{"model": "masked image model", "dataset": "telescope images of galaxies (Galaxy Zoo DECaLS)", "train_examples": 88335, "image_size": 64, "grayscale": true, "crop_scale_min": 1, "horizontal_flip": true, "translate": 0.06, "method": "mae", "mask_ratio": 0.75, "loss": "mse", "encoder_arch": "vit", "encoder_norm": "layernorm", "encoder_norm_position": "pre", "encoder_activation": "geglu", "encoder_mlp_ratio": 2.67, "encoder_head_dim": 16, "encoder_fused_qkv": false, "encoder_bias": "all", "encoder_qk_norm": false, "encoder_parallel_block": false, "encoder_inner_norm": false, "encoder_drop_path": 0.15, "encoder_patch_size": [4, 4], "encoder_layers": 12, "encoder_width": 192, "encoder_positions": "rope", "decoder_width": 128, "norm_pix_loss": false, "decoder_layers": 3, "init": "kaiming_normal", "residual_init": "none", "optimizer": "adamw", "lr": 0.0021, "beta1": 0.9, "beta2": 0.98, "eps": 1e-10, "grad_clip": 0.5, "steps": 10500, "batch_size": 192, "epochs": 22.8, "lr_schedule": "linear", "final_lr_fraction": 0.1, "warmup_steps": 310, "weight_decay": 0.0}
Rows from block 2 of the encoder of a small masked image model, named by matrix and row number. Rows with one number belong to one neuron. Each number is 500 + 40 x the weight over its row's rms, rounded and kept within 0 to 999. All counts start at 0. Numbers have three digits each. After the name is the row's rms in percent of the matrix's.
Before each neuron's rows are labels from the 100 images, of 14976, where the neuron reaches its largest size: "place" is the part of the image that holds the peak; "top examples" is what is common among them. Only what is clearly more common there than usual is listed. The data: telescope images of galaxies (Galaxy Zoo DECaLS). In brackets: how many of the 100, against the usual share in percent.
# gate: MLP gate (encoder.blocks.2.mlp.gate.weight, 512x192), inputs 0-95
# fc1: MLP up (encoder.blocks.2.mlp.fc1.weight, 512x192), inputs 0-95
# fc2: MLP down (encoder.blocks.2.mlp.fc2.weight, 192x512, transposed), outputs 0-95

place: middle left (34 vs 11.7)
top examples: shape: featured or disk (71 vs 30.4); edge-on disk: no (62 vs 24.7); spiral arms: yes (51 vs 18.8)
gate.504 098:565457499520473515507566508530521525453549487525504533481455510565545501531434502517430467561475481506462531464486470519532486528475532499467505483543546501480527501510492527486526472533446565524436403493516474522473462556511537510541493495528473552500508456470514493488447436524456568504
fc1.504 090:519418501544493456490557543424535458571569518523530489413566439522449502495473427443511481524530503496469515545517456554547500452498386470487486464487545499544524496513567442520471484517507528538507571520494465516509507466496494561438490545485436505475476430539521518508473567494479564522
fc2.504 088:540598478528486526530542505490577514568481520480513465447529440453480485430503477482561485475449487502489488559551511547450550469513530466505527457434404471517545502491491481526450515510446461487491548517533522461464510488490433517467352489492505474521507463431470473533546505485483476485

place: middle left (39 vs 11.7); top left (25 vs 9.8)
top examples: shape: featured or disk (69 vs 30.4); edge-on disk: no (60 vs 24.7); spiral arms: yes (49 vs 18.8)
gate.321 106:609548464441464479472496466430516522524506526477548437582537509498547525536574515433413546503523492457482468530511420493523533497522408517543485430482511559501575530530523508519489534547473488595558592477570491512497425496520471552495507447452573503456466493540489520473453515581407495484
fc1.321 119:466473485486580492459482520554495552511510489506509524419478503495487512409409430498522450548444560547488533463476538512517535485576547536511490453542556453489439479487461508460515478472533554409424474527473437508498540492505533435562492521503494583539552435444561518459517541516509538535
fc2.321 118:406502518535522545442443504532480507490503545576559562475551509462479540429444473499494550490514502506546550531522570557425494508478460511497546506471508541480509571523478549506493477481477493546480540539483444486479451488496516450519565387507553568498469476513540469500424475551573548604

place: bottom centre (84 vs 11.7)
top examples: shape: featured or disk (84 vs 30.4); edge-on disk: no (65 vs 24.7); bulge size: small (37 vs 7.2)
gate.0 101:490510469550370463507474533471421561512531499500501485483482468517488452536482449437507516507451488384494457517515481470462523470534467511480467502522531446450458496502438490582475531499443462533547561434528522485550478490502495535453450518551503494466494534445519445485448500507505492480
fc1.0 096:494497446499524478469555516495461516471482536580502496520513506501544508611431509495505490486489491526521440422487496465478617461524531512498500470533556526534552479455506475568494500455516420499535504475497511472504494499527460546484496533520476528572531518443485586429459453524574507511
fc2.0 092:449509526544536511528514506470493473521491503463494462398486496449503467428527560533516497520466495484540487453462520480621432455424499533491502477520479480532495498506518466495508474434492549524486524470522531545465460485504462573496527529464515491490453506481516547562498561424542417485

place: bottom centre (66 vs 11.7); bottom right (26 vs 9.8)
top examples: shape: featured or disk (63 vs 30.4)
gate.173 108:520431542502495479517538519537493493548569487503483511549444530579537488548451458456430482469444429459469538543490475554504519504459459555489502516471585508498534556622464450484485470536437510503489530591487472557526542480501536480465470519521445520449467543507525496482447514513485657520
fc1.173 088:414506530541418506490567463492500506504575536514487474578466477539479537492495491562434530450493521540503516520531544492473543500487539556469467513489519450461552466518526502418471435539446504508479565511483557566542509508524482527548567544538477496470498521508478454505471493488519473493
fc2.173 092:418462609476485502438477453484452487538517485521465535513541452498539477480493458519542540480456534433457456439484520460554515500525477523572453509520557518500519533404506526453435503407500489487507438489483540463497526514502473480544498529481511486423468503511489490544514525504544501460

place: middle left (41 vs 11.7)
top examples: shape: featured or disk (62 vs 30.4)
gate.126 102:537491417456492504512548503490489527492555492478508523509507463554526417501456440539507503491529507471462508497578511616473590498473499507507507515548533487402468541582540518447483454531445469531397459569556514561533448501557511444436549413563541527493517467486507486536477467503405531544
fc1.126 097:468522443493563468484477477510439481507511494487467430496495495564436431463575505493462503539487475478497506435495546461500531482478530484512504471514543499496431500516544507504535438427457467499515488521520443433481479439500554468507410403533480486442527473531528451470462416501440477596
fc2.126 089:526503502484518545536450502475634548509518447558517515538412452588541429496432506511549474494431524525443461471473538520535443529547530503463506513492499547513549508474515537538524562458468525513466485544461463466491458467450533423508447482479547478553535533479479509484444466575411500486

place: top left (33 vs 9.8); bottom left (25 vs 9.8)
top examples: shape: featured or disk (70 vs 30.4); edge-on disk: no (62 vs 24.7); spiral winding: tight (29 vs 6.8)
gate.423 096:479511465503549404508476474457502592488568471459452502546456519559544529493452523532486415530425545456462414498554505512534521567507545520493534513502586466440537528491542568462442477486445507486452533527530523494503511472513486580497500532585496498494523496460457504512474465516422493480
fc1.423 094:521551463485578443460518568498458408526501551553450524432498566559505538513501486488492516471521548540494510485530478431503522452469476518532543433474442559453455486452429476523460561446552468501519502479531434444488474516504476461466490504513457564455456487497521537451549464538437527522
fc2.423 105:507469485473470506445504538484546500579482555535453518543481506529466526424549473466507499441474522520554501426513479536418473508523463568497503520527515439539548537574443526519464513530509493522511509545529488472458478455533474556430464498596518515511569547454463495466562404573421491518

place: top left (37 vs 9.8)
top examples: edge-on disk: no (51 vs 24.7); spiral arms: yes (40 vs 18.8)
gate.286 098:582528484435441460556467512457560551465518527479509537582501489525494429453596460477527515480538457527455576467574502550574446495489496472498532507512538538466564555499492496498458478498444520390492502431455463563484444476480494518506497521519511491529533455489505440442540515494507556501
fc1.286 100:580495574482469467463493415441537547430471494484528436506480497544464454514595478463539522437519522553511534496467627500466445454572551515534518538438438538503442537471484551495481487427508484461511499520504519454477459464475451569451529460519423517530496464468507374463576521467519491487
fc2.286 102:427522468554471463540491496534557487586463503457434476474505451441466562452505517485491552503459437416565444506483559501460472556474517468485511557444504468526474474472482472504496435492447508483457521468519560458502555495544537499502501431464495445551473483474507512473472531531557487529

place: top left (31 vs 9.8); bottom left (25 vs 9.8)
top examples: shape: featured or disk (64 vs 30.4)
gate.434 099:552547554500537537494493531436528492515501507522527528538534582581466556488473411471527482493485469466428545545507503515492419517401511552512485522516453470496464450537566593476490486513505477564502559495541572473538524528496461540581512449467478491452491510452489509447511426490466510554
fc1.434 106:468491465499468515564485501566448531474506523491466495501524476380473464522488572522427520506474565471461486480455519550538505413553510483483461512588514479584531480521512543495458527508484520488537443545421477486444440513531514478510461598490551528545573488475542482522512491536548490535
fc2.434 109:472392532566517510427466482417478544482528354478530495465465475534546514475490502546519497447441528487508454488478474523515459557453491453499525437504536546485524530534541455435554484497489483530523508547547502535597449456564465477538516459529600518466480490489557602510544473497529502519

place: bottom centre (45 vs 11.7)
top examples: shape: featured or disk (66 vs 30.4); spiral arms: yes (39 vs 18.8)
gate.145 094:532539474433503454485509524494574551483553528497514555568417500577519499465458495464503483454464498442493518555562461499432543526471496499526548503557537548427511509556447503449493496493459607537508430511503493504518487486468514484533465535521517550456519444469547493493516502482444548468
fc1.145 076:484532516432510511419571547586480495449480535425458506487461444473503493462507518500522411460405495468517465465536534470517580490575461499460529504536550478598521544492515510465494488498443455425502457474503538544557511513534449481519526519483481513495430570424448555512443479551510477487
fc2.145 071:529425587538515541440484491542564485554521542522480441500544423385542544473578475529493479478487442490532499401498480546487483566519542483481486449565477469449446518455474482502504436492559550497500525496503515483490487501465593576479565507510469559512512460504526511510589449536542494498

place: bottom centre (54 vs 11.7)
top examples: bulge size: small (27 vs 7.2)
gate.61 097:480462531485520485506504497544539539481514494505520527495569584495500518501505464497488478530495494460518470469510490466469542547450514511523520561469502430474535462506465519525569547456507476554503441565574477472453512522476528394580478523498532436534451492515544496503496410463445526396
fc1.61 095:497504441445559539458512512478487492477477416543459538461505482486429537460491484514448508486498564486555534502505468551473548507532566477532494460540554582476546584506511505470434430561526491485505485504427459466504454456500446514434516493584493536449501467420530594485499655481559478524
fc2.61 095:522490507515519486560475508499602475413466492409502472521540502519573514510485496505505568485499548475553447487473491486452496555513510587517512531489495501511561497438393431552483501469496490510469479497488452516522552501488475526456537504525430443544526463486438509516532482560438567447

place: top left (30 vs 9.8)
top examples: edge-on disk: no (51 vs 24.7); bar: no (31 vs 12.9)
gate.165 095:526463463475492444520500452517476509492585492504442513440516461561542535514475485433501486496442479430489557562599478561491473501515458515488457535526522458467516563527508551420538510548417501501486536513595501524516503498491471542462464537474483502503439538552514484551442474572538515548
fc1.165 082:442519513496528474520554536494520475529498543472487436463546458483564426456525513493496490533499516512477533475514527475567490465505518467467537456563479380522508412434483555514456544507411521490488450474452466541514511565517492465575438488423542545525490522535496480530447469489580504500
fc2.165 076:534472504516438555501539455498474415457536545511506499439549531481497501455474556477513535479455503485543428530532486525408458536465493565469532511511458542489514510521471405458554529500511523500479476566458501505574558508450489486461524517523566467506500499544500463507481515505373527575

place: bottom centre (38 vs 11.7)
top examples: shape: featured or disk (61 vs 30.4); shape: star or artifact (26 vs 1.3)
gate.278 097:554513512508583519491560540461478512459525501551504559467565490502558518535445489495454553535482466490441499509487434485463540424514549520470528519535513531531512520453512481500519464454422476486501434522566497538554485506432438533517522490498511491476487540422508555530465457501422494496
fc1.278 099:494490478552442520566457500412510534513502453515482435525495439526535485451483505436578417492542537539509453504492509540492479563467459464424495479539487454455507512516507523543554514507547475515510455566488482515536497520470413496461419503475458543490468469513480446503546562587473444504
fc2.278 099:512440532506571506535471497396509562496545526476521532517487469522518535479468428511437499543523464481426546401501538459434501564547527562551431467381523528487495505519486472568491445511464544492486503475544493497481497530529507526454522491577537419490495561465493481521525448569498506451

place: bottom centre (37 vs 11.7)
top examples: shape: featured or disk (67 vs 30.4); edge-on disk: no (60 vs 24.7); spiral arms: yes (42 vs 18.8)
gate.264 108:564474492463468412468523523515535514455505505488482535567509477542502445501469495550445536481405456488532531438559524438493455476487522481566479471547513532483479502541488543416474434534466481436445513554514436491491470513533544584518546449486455526504507555503553467450483445524505566472
fc1.264 124:524444505481466562541488500518464508539549489553411498472483457504450497518432465463528459479498560483503470579545479554467515531447447529445493454463435464505562502509525453492581531487588528529543472535490480450516568521483498462479468488508555564453503464579514503543471463547447521510
fc2.264 114:451431524499499535519488446557495502537409516407465495496474531531524517419577412499491587485494451469611559533434480486528494536488553501476509450500540497469480497492463510452488411513536535485546511471514447515464576519492545531482495449484503479530496450484437484489522515458494526509

place: bottom centre (81 vs 11.7)
top examples: shape: featured or disk (73 vs 30.4); bulge size: small (27 vs 7.2)
gate.348 098:529499490445505484565514479523542569529561463513508476546459511522483463545526467503496563485510526458531484498502527493502530517539473529515503492511570506478498570562495457443501453500501548554444471494598518504484464470485505482480528499524543553400497470453572499453485440588565558511
fc1.348 083:492497509470526505467517485516573467484534477456509517485507537428475463481484531467499567539491537473477522510558451537495418508468425471540449468521485483443503515428527523469454438431514424468514521516497480598441564563514499536449475547423473468492430511484524478522489479514493477489
fc2.348 090:484502446458503551523508493475527483480460479516529445416449548481479523429495540512502485494526517562472486540450556514615483508507519512498544520468459484539549481511490519434518544506409498607530507413516501475498535492452531529518500455473464492576486545440495433485484573481492498499

place: middle left (28 vs 11.7)
top examples: shape: star or artifact (25 vs 1.3)
gate.303 098:513482420429515505494527521524526528478569513499484488513472513600551403487489500464516538476473485469487538466486509517472467512505522499458510533502504550432430507534488512417589476548456576528407510549508454483601492460497442495500477477578486575531514504490538507505567491560459519489
fc1.303 086:458515514512469460550535462495493451528476529485539454523448532440466509513475501494459514511504441542520450468476508491507533512527547501493470553504480444490543550491543462499430493560500461549475527502497490503432488498534492541467431500451529463531443506530560514576443490423443515508
fc2.303 084:506420437478520481522525538512427503592551477570516413433533560399436426476485549482480453480472528544439461488500478520479494438466495496528483579547497486510472579545399518420512527532482517493459455495512463553487444523412472503481502490549471472492497475467511554547520563513515540441

place: top left (28 vs 9.8)
top examples: shape: featured or disk (63 vs 30.4); edge-on disk: no (54 vs 24.7); bulge size: small (29 vs 7.2)
gate.10 102:471509497498480463557478492506514560561596475498505508550457522521551441500452490491453510440433515491428515535600478534442402524559531472454521519526502454505590511517506574497437451540504522482445390535568484505451458436494484511484451471527516484558450484579511531562426472515441609523
fc1.10 086:476471510530513480511476464432514462522478538515519471536530516495533493509521472511479548445455516434527500515482418454515469435417545446550481490504463513514540486495529450466497565562497524578566506519504464511558457500489567517477538490407436584485508427482508442485484440550528545523
fc2.10 102:441539455475534491482475501440534533545389546560472457452489481476475507533509542492525410568510511508519503482479472454531576520424498511503594479469533432453589491448512551478577490544480456530528509479518549541557462536577566483508524454479537525502487462483473522459483487473576453523