A small masked image model, trained from scratch.
Training: adamw at rate 0.0021, 10500 steps, batches of 192.
Data: trained on telescope images of galaxies (Galaxy Zoo DECaLS), 88335 training examples, 22.8 epochs.
Rows from block 8 of the encoder of a small masked image model, named by matrix and row number. Rows with one number belong to one neuron. Each number is 128 + 24 x the weight over its row's rms, rounded and kept within 0 to 255. All counts start at 0. Numbers have three digits each.
After each neuron's rows are labels from the 100 images, of 14976, where the neuron reaches its largest size: "top examples" is what is common among them. Only what is clearly more common there than usual is listed. The data: telescope images of galaxies (Galaxy Zoo DECaLS).
# gate: MLP gate (encoder.blocks.8.mlp.gate.weight, 512x192), inputs 128-191
# fc1: MLP up (encoder.blocks.8.mlp.fc1.weight, 512x192), inputs 128-191
# fc2: MLP down (encoder.blocks.8.mlp.fc2.weight, 192x512, transposed), outputs 128-191

gate.290:108169104118141103152139162152134098097107104088119154122106131132115106147139142161107141149121098075144088120160145121107135127147108123177139142129121141164137142132131116149137113184136092
fc1.290:160121174102171158109113148131115103104099104108112124132158132197126132114125092146121127139122099164088142154118127112138177116134158123092121121147145158095117171151112156117138139107108115
fc2.290:099187169136111128129107113100123059121145170123138126133117106083180160111087122123162141157120109117140121120146104138139106155091132153175099136152106127096172119084132128135118105142157124
top examples: shape: featured or disk; edge-on disk: yes; roundness: cigar-shaped

gate.258:103140158104137144122145104108136114097122106158107092128137106161110095124126115129110131162160132100144106173092156089078105109113122124142157137119137127166093148141113169122081132129126090
fc1.258:102095111159172136118121160115172167094113106125081090128099129141144105130141065080126162117092131164153138165126106105109123140130111157135087160136160158127136161160167140164102117129127133
fc2.258:148143170115106115132118156092164128105138121161131114100120090128128091120115123102133137114138130130113112127186155109125121145133105100074112150109097189099115150102122173153107125128136124
top examples: edge-on disk: yes; roundness: cigar-shaped

gate.132:101118129144128159098149106120147151123132132136124112109162072120094129126142128171128130105117168113130127123115101133139133133126113109095083090135089154110135155123124138120157116109123129
fc1.132:132112112085103141176143148160111115144142101150142172113105172131119100126116113163118101124136129109097128101142167156118127148126156137115148156097207152115143139167121114149104152153145139
fc2.132:151162151116126178068113148114137188131097097104151183146115156117143069135131142156147107126127153098083113157129123106144165130147158141071120094134093108108152162122079139126154135076143117
top examples: roundness: cigar-shaped; edge-on disk: yes

gate.434:119104132160157105109140124162111102108112143115121134035143130144110117107090136144121134154144125133130114147162112112109125128139127129087131103175126161107142146157104078133149122125157133
fc1.434:150102145126097104127151104111101185156134088119142136116096114123139125163117125116128122114145104144150140140095118145140165146142169139120117132143142108106098153127108148125161137075133098
fc2.434:111124157105139127120103108130121071104120098117122121134104100162094100119127108118152143109123095139154161116118159123114113175114125128177082166098135096122102131114147116152163126114144161
top examples: roundness: cigar-shaped; edge-on disk: yes

gate.333:098121096105138137107105179161125141097137138134142142104126106154102092152173147127100113127127147082122127122110120122155149148173115100156147138119127154124143129162120137143168159141137159
fc1.333:128115153129128187103168121144112151106129100114158129130139132143104124109159120113132104131155116122138143107108106164146149110134069098144130150112105146122123109176134161102100116121109102
fc2.333:130156128093133114120149089121136143137152122142161128077113108118161161126104155121115074146102115130117133135141140063088127120152171202083149143157129139116128131085122098162117131124120130
top examples: edge-on disk: yes; roundness: cigar-shaped

gate.121:139137161063117138132117141146110067144133140135123086142083153114135126116101143134158120162127110172129127142146123078160117101099155145097138131122136140167173102127083086108104149129111071
fc1.121:139132160118106102144105089162128101133167144102121124159110088132126112138139095167138120112156103179094122137115079141119149111137177126095140120131139138107168135127084157056105139129112125
fc2.121:127143075101135177134114128090132118140139132116124157138130101089141199118088146070111174117158124143129141122133114123135121163147177097099124083150121150131115139149096073136133113123118149
top examples: bar: no

gate.477:123128184093104104121151180116174113114083122133137082112109116128134136096153116124123119134114102130129110116163100128109106155119122128141104095148139134169099153100099148114117133111153156
fc1.477:137168101132163120088136119097172126121166148108135157125158101131120088076150109116149151169140130075091109125143132130084108124112137146125119165137103168103132108135159094123114146138110095
fc2.477:134097140108154166130148168128085094150150133162146140138169160114088101116133161086136145157122149141117070102118176110129105139134123119101096180131140117088125131091119133133117151144110102
top examples: shape: star or artifact; edge-on disk: yes

gate.105:171117131119138158135123131093095149120108156170146091163147135131130156140146072146108144088155108101119123141096134143140050163120118133151151139107122119134133141137133118107156125112151118
fc1.105:144159134111146135155103146141098111137157078130135168130121127113123119128095125136129112114110125144156152135140080114135141130184157137085114084173136107066121109128134141179093136136104150
fc2.105:172142154149145123117142090103145135124086110131116101130119126121148140121104127149152098138105128107118115126113151138109079122108132139139125146123109127181143159154121093078115105121123095
top examples: shape: star or artifact

gate.149:129200124130073114118140129125140129168109145086150127125160149086147165102093107165112106117144127148148102088127151151143091136127124114114079114079146116166127124149111125089144152146132108
fc1.149:134091136130089188098133165124144131092130133082152143088122116115103123142148181113074134125158119126124141135106110107144079110125120131124121135085102130119109139180106140181100121155088169
fc2.149:139130108138110110150157111132128116137104134130129146116111116145120090107153132127114107121157171113168151128126167141058138160154136070122140151096103137120133099162114120104167127129117142
top examples: shape: star or artifact

gate.62:103144133139151135112151151112129084125111128138143144152099136150131147104108147080122122119119157086096076081152151121142080145127120115127109135166149161138137119103091134114104110108152138
fc1.62:106099135150158142148143099110124146121144145129128127136146154137121147157118131126115136172154124145107098121097120107120112115123158160147141123147102126126088121139123114160147073111063134
fc2.62:151128157153125090151141132140106155101083120134129135116132100147125110106149144105137109092131139108139067106134153116135144130101096101132138126129151142163107126165131167102091112166152121
top examples: edge-on disk: no; shape: featured or disk; spiral arms: yes

gate.339:136116143147166110159141102121137120133118131152124102122108152147126139143103100070133112138089135130104094105129106068067145158119122159164121129152082127153127128137117107148132143094113116
fc1.339:149122121165111119112117104135149116122130117116108145125105111125150098136097141118137089137159116177122149087130111120125131100139161106121125135150123143115083144119086168093070200134085155
fc2.339:128109120111147117189120126155131154150066122191112140184109160141135146099148077168088146139119117095150120164109100143124148138123132104163069132101132121107139123156156118111103168122136113
top examples: roundness: cigar-shaped; edge-on disk: yes

gate.359:110124108146093119126119155153145178124134143106095099150129135145146135103115112096137132140128138117149132167136120120095113125154106139154112110101075136138158143146104125112165132121127148
fc1.359:129139120126158113133128076125109105131111121123105140098105122114148108138158139114121115121165162128128103116130158152122154139104123128188169160142092132197113130133143101130105114113143097
fc2.359:123076134063148137109102143105128142156147114129129129091154143113105138122086135103123136171113093178143179130111165117108093149150130144078143107115113169146089121104103151168117112162113165
top examples: shape: star or artifact

gate.235:098162159113147176105162145117100136120105132146081132137102133139148107098117106130126103149156140135173092109139069119124116105158150165133097144116116149132105138097108153120151093137128134
fc1.235:149140153110182146135172081124146134091141091115125095113114120114135139131158117123140163138114130119128151156124148157124134116150093141112135148106169140154136152125151113120130182164168117
fc2.235:124110120099111162123087137093097089155130130153146125156125172156125149156130120120172154109135101142147140127140090108166153084126125146131129152113093143114174105169092121134127159136115137
top examples: shape: featured or disk; edge-on disk: no; spiral arms: yes

gate.57:128122109104157103113131108179118082088100162150093135102120184145128129125129061089144121167086095111168163180114110111107118143164100146114129122118124133105134144092110124129139133142175133
fc1.57:121125124108115118150143167117104157139144088179121177106140089136118102126169174118133151106123112155146127115099158167136100149105129153108157121099136131109114132146130139123136149127106172
fc2.57:128135146100118154123130093091151122133112127140144128138092094125101095155115105156130164152158121092166134117133080092135189138157151116156127131082092126096179165118128177141144089155171128
top examples: edge-on disk: no

gate.153:138117114120129129103133059095125066140127116146136138125069143174114150171166135107142159116144137104131156132136112108133115130145173124177090139109062179138137177132104134096120158127148120
fc1.153:093097106158090119117119164124137157152137119156112134079104093131132096130125082099073142117127131086142100144086114139162099085099079083172140142137152172113094133085143152126137158107127175
fc2.153:134123106183098122148110140134104130136156145169136101101123121095135188122115116136111089132121128100145149137095146152113090150124141095144151110127113145147145113158123103092179136116132103
top examples: spiral arms: yes

gate.468:109180126134139125117153133106099117053098140145135052096152100126121119104115093081137139171092119130150116159158141153112114133085099111134120125133171140119106126141114152113126097138116127
fc1.468:150066133092124135150106156159140142127118142126141148208180144099168120101100138134123156142132110174155164089100129105139148110119085088096093100115094117176138119132144135131150155143140179
fc2.468:132095134144152108152172175118115107149067107145117102180117119153111120094128109150121147120122131128133119125119092180108112145126140105131123106170111117135099129165129105128180109122130114
top examples: edge-on disk: no; spiral arms: yes

gate.72:156140129187117143139129097122131116152122146157108126128112115120131111073150109116108095079119135104110115091131129171134096122091131133160116114172127204138135121101110104142131140113141120
fc1.72:126127102087076147123153100127153099108099141132131133098120124094112121110130113107127115158171126129117102126086135117117142164145124133173117139121157142163092114125109128187133103156131126
fc2.72:137127117104106144124122132116137128106100142101135133145090105133124159120108136123123129116180127132144073122093150101166133144135102118125071143131151128134136128116183124147155150170129143
top examples: roundness: cigar-shaped; edge-on disk: yes

gate.162:143167116101174104140139125168126124141136096117104113165125135147152080109110123096099140179089128102118128125164138150112144120173073143088111097157091120110143096082126161146110124158146132
fc1.162:156179110100144106118108099101157125135108104137134140124078144094096155121097178144128140164110145125081088174148140132133088142144160135082128099147126129136084128102122113138121126113105104
fc2.162:112169114137149160114127123114121146143129127126141110133128145152121191136136146120147116140109122142078129117133123111139096120134127133095141157098164135182117128127143119147127139170162121
top examples: edge-on disk: no; spiral arms: yes

gate.36:115147114145086133148123110150125075119104121120160145133118125120121122119138146097145085119137159124095128131119090135119104154121114131146100148110137152131126160152061147151178092102119116
fc1.36:123138101140142088131144153201144114146139151106096166137126130106112154131117139100176097102146121168149111113089151136132122068118123114137118154153152146124121138126123105090131120157191148
fc2.36:139131163108124136130131108096135108108117117147134100087118131142179095132133151132142153151165129090124145127114120144146099119163093137136134129102115116149134153147106181142095126134144108
top examples: spiral arms: yes

gate.318:134128137127133133174137114163127153099139144119131146172061111131167149142104109130123091140108161068115113148135117168127102127157109112123129166150163097175128129119118094122153117118183113
fc1.318:100136119144118123139111143121098095139121147124100127096117143111129126139120112093118129142152131136132126145144118112137140095159105138120125122152091113137144078127140116157135125143098173
fc2.318:116177100148107136145148125145121149129085129109140116101146149140107119122146138192127140058125171138111150164109126122105146096141091095105132129135169111132141158137133152153129161194184122
top examples: bulge size: small

gate.350:063125119165139135082137121114171088094103140137134141127073110141158105149124158112140110134118110121125126150148123127117138153102126147140119112151109137078099161139127128165141096065123149
fc1.350:113104101141133115096162174138149118065123115137079134072137118119108101115120130117134140107193161108117108096147117152154132085119093127098135142117077130156101116126131136130127130135112169
fc2.350:116141110131117079101122132151127104117176162100114125172165106091148122160107117135077128127110133177139128112072119129148125140092164152118165104158165119064124105093154153134103117128114136
top examples: roundness: in between

gate.174:118167114147167136125162110105145066100135126142187129121130066125116163112139127090129092124151204073110117118143126153131122151123091099139150129137129167159145130120120091141172094120157117
fc1.174:123122157159182143174140084078120137140082162129089104124137141097150145092105116150134145174135163175107089125152108155126158117133116115098160162097132088136165121125133131093113130074095116
fc2.174:109168129105115162111122097128147095150108140136146133140147126148087168106143193138134124157113138105085097117145128124177139152141128138102125139134165159071144111097109132158150127189149152
top examples: edge-on disk: no; spiral arms: yes; bulge size: small

gate.485:111116180127085122130140143136142136153097151094138137114091093114142124087133119118092105142120164099132137173139110143121112115140118123094129118131115161109093121126104192115149157113164104
fc1.485:119098124177144103113145083131135127131143142109132131147123108131065166148172124123141183099106102154162125143164075096137123135117173127149096163134148108127114132093143108170083122134146102
fc2.485:090141117131133124111163160135133111136104180152129117197151126128155218137129133121142121144159134083124111134113100137130140162088168096122095118145166136163109130086121078114108115130157132
top examples: edge-on disk: yes

gate.478:104097111182135108141143193098125114111126124098139132119146102131126090160159121112125105095156123085158158105147155106115158132154126175170126113173093165159122172174096119143167124157145149
fc1.478:121139142078122148113130088122146142127130126114123105123117126150116120146077131130086156143167132147133138148137177113118080116117109122114124113122090142110045185123139145087121143133096100
fc2.478:142083168133103085145149122128124115115120127145138128172146153167119148103123133113137134102116163145126078125122129122114160133158098157155164118122138118127118133121092131150172113164147141
top examples: spiral arms: yes

gate.214:123164124119130123114134112116177113138111147107137151131101099134159129156102111141137125142098130133136158120092067092149101117152122140139109082144119182113118120083147129129149111073131123
fc1.214:107114148093136151172137131114115121128128133127117144119101136126150100137107096126103115106145171075121131130112144123163106118125118143143126145154115116116094142042121093132109144119106164
fc2.214:125150159119156078119097149109139192118068163150112122124152100105127104129109108135129119161133124133157119167132183136123142124161150153134093099110067142128125153138118123141183128116121113
top examples: shape: featured or disk

gate.275:125113150158135077134151139126146092133109150134130098115128130119123160119166095112131075120151179120143078146135083096111105146145146136159060133188112182133136122112111130120126141089084107
fc1.275:157132113098118133129102127166114131102121128119151104116122131129099122142099132167159141098122124112120152117157132104084125132169104141105113118101123117124145140107104130114163162146173133
fc2.275:140142160155094091111147148148118144092066163092144158142086154098102121109207112142132138150113144084099132133126132100156107137133139172124139113155120148098141122079077104099121138111112126
top examples: roundness: cigar-shaped; edge-on disk: yes

gate.267:095098151124081147126159122154152161116095105145120094094128141111110153137115081135081135110141112114144143166114120134114116101093105115113132099116123172127116159132108141106123087129135089
fc1.267:129119162130147121083142117092138089122134130106141111088110129175146184132128112141171154160103107115150141108186137128114122143111169154169089158176097143111174103142173097146120081113122098
fc2.267:109134116154146136179127157124092149113120098145132105089126104132119110107051116183121148157113170091115129179114101114132141110154157132111125157132178167134134125120135158154133146131125092
top examples: shape: star or artifact

gate.54:111123124123173112116161150092161167124091090143127103137139137151122106130109108143143107116166098157107138149154135102152117110138130136092120174163161147120135133136091134096096146121124125
fc1.54:075154119119104111102146123131091131122131101141104099133092124109142127129082122091146174152093142128133085113139177163108137116113148115167125146138124090172114148105125127137122147117155122
fc2.54:106092127144153131073098113148126151127128142148119133193097162148114153118133106092125136122105133135129106117148076094124135121132105125186131102151079120125158145138178145119100123145146130
top examples: roundness: cigar-shaped; edge-on disk: yes

gate.429:099139182122139112130140057145114126080097154137091127167132104148132138051104113118136133121107159139129154122131099113087108113133099125153112098151083136155130133154122134132155099126100121
fc1.429:154136126116174183100129100154118140115130112090107112140153092097137129134163134133157114147145120152128125176111106094128084123149130119164140113168084120154126135150120101122113137098123125
fc2.429:140109128149103098142135126148145154131141103099122144134082073111135135138122148126152144175153153138103138124134155112127108124104093131138118145149122139158173141187101131150183158128126130
top examples: shape: star or artifact; edge-on disk: yes

gate.222:142116131108089142106142145102115132134153103120131131153110116165100127135159120097156116154126118134133151120147143146105158174105094125179099173113128170129131140127148131128105159089186087
fc1.222:150110094124110156097116116146150115139125131190172136160174150153114130164107104147110139122182149165106106118157125147151107101140156132124112156108068121117124146149108146147149106105135164
fc2.222:086108131138129123137149139100120148146123104100130134165064175111103161108103159147116143147114100141143159152151124139092154142114132121138107141112132108119152118117143150114111167116132085
top examples: edge-on disk: no; spiral arms: yes

gate.454:117132139127112135105158132143121116137094134116122118126115108113134164099139118140096082161149137105117101142147168144120117110147126101113128148124134134116126130118101114093149168136171145
fc1.454:129128147156163123117152108117156149075111165146135081102158136159121149108144098107145125141091092143151085132151133107098122155099136156119115132154163115142158130139165105144104109134075080
fc2.454:121129117134108128135116086157126133106110149136140111138154145131099148120137076121120171147178134104131114139093143127125129120141125125135080106137167159140136166147171114127176127117104114
top examples: edge-on disk: yes

gate.31:110104176134071136121141150085162136110086129104127162135112111122166112124098101129140162133150178138174086148129111136081105147108112126154132162132161159127118148136121169110140144145173135
fc1.31:097139108125113123164126141092110130137133117121134147153119156122125104142109150104164133101155163124119129160102115162167116176079146123119129127119101076088117101136126111142158093182130135
fc2.31:127136162136116148147125146139176146118165120125093104124162163089131163118152127133085150166137125117108168163113148125147124119080143154165093100131157134150109158113130138105110121159193135
top examples: edge-on disk: yes; roundness: cigar-shaped

gate.93:116153136130075128097170143149143157123113125126152129113121135145112164081134093136109120113152092118144073119138136156108112118112093125132100145175118163169171142108102092095096127138149093
fc1.93:105133114113082177148169131167134163122078158132155161118153122159078110135125152114097141100103138132146093095119141112151127130126107144130123140095121109134134099114090111089169091124080111
fc2.93:122132160129114110154149112109099113120131090124144136156165112113100161104163153132158107129157131152123105072138120096154137174129132159121074116096116110128116149138145105101148098131113160
top examples: shape: star or artifact; edge-on disk: yes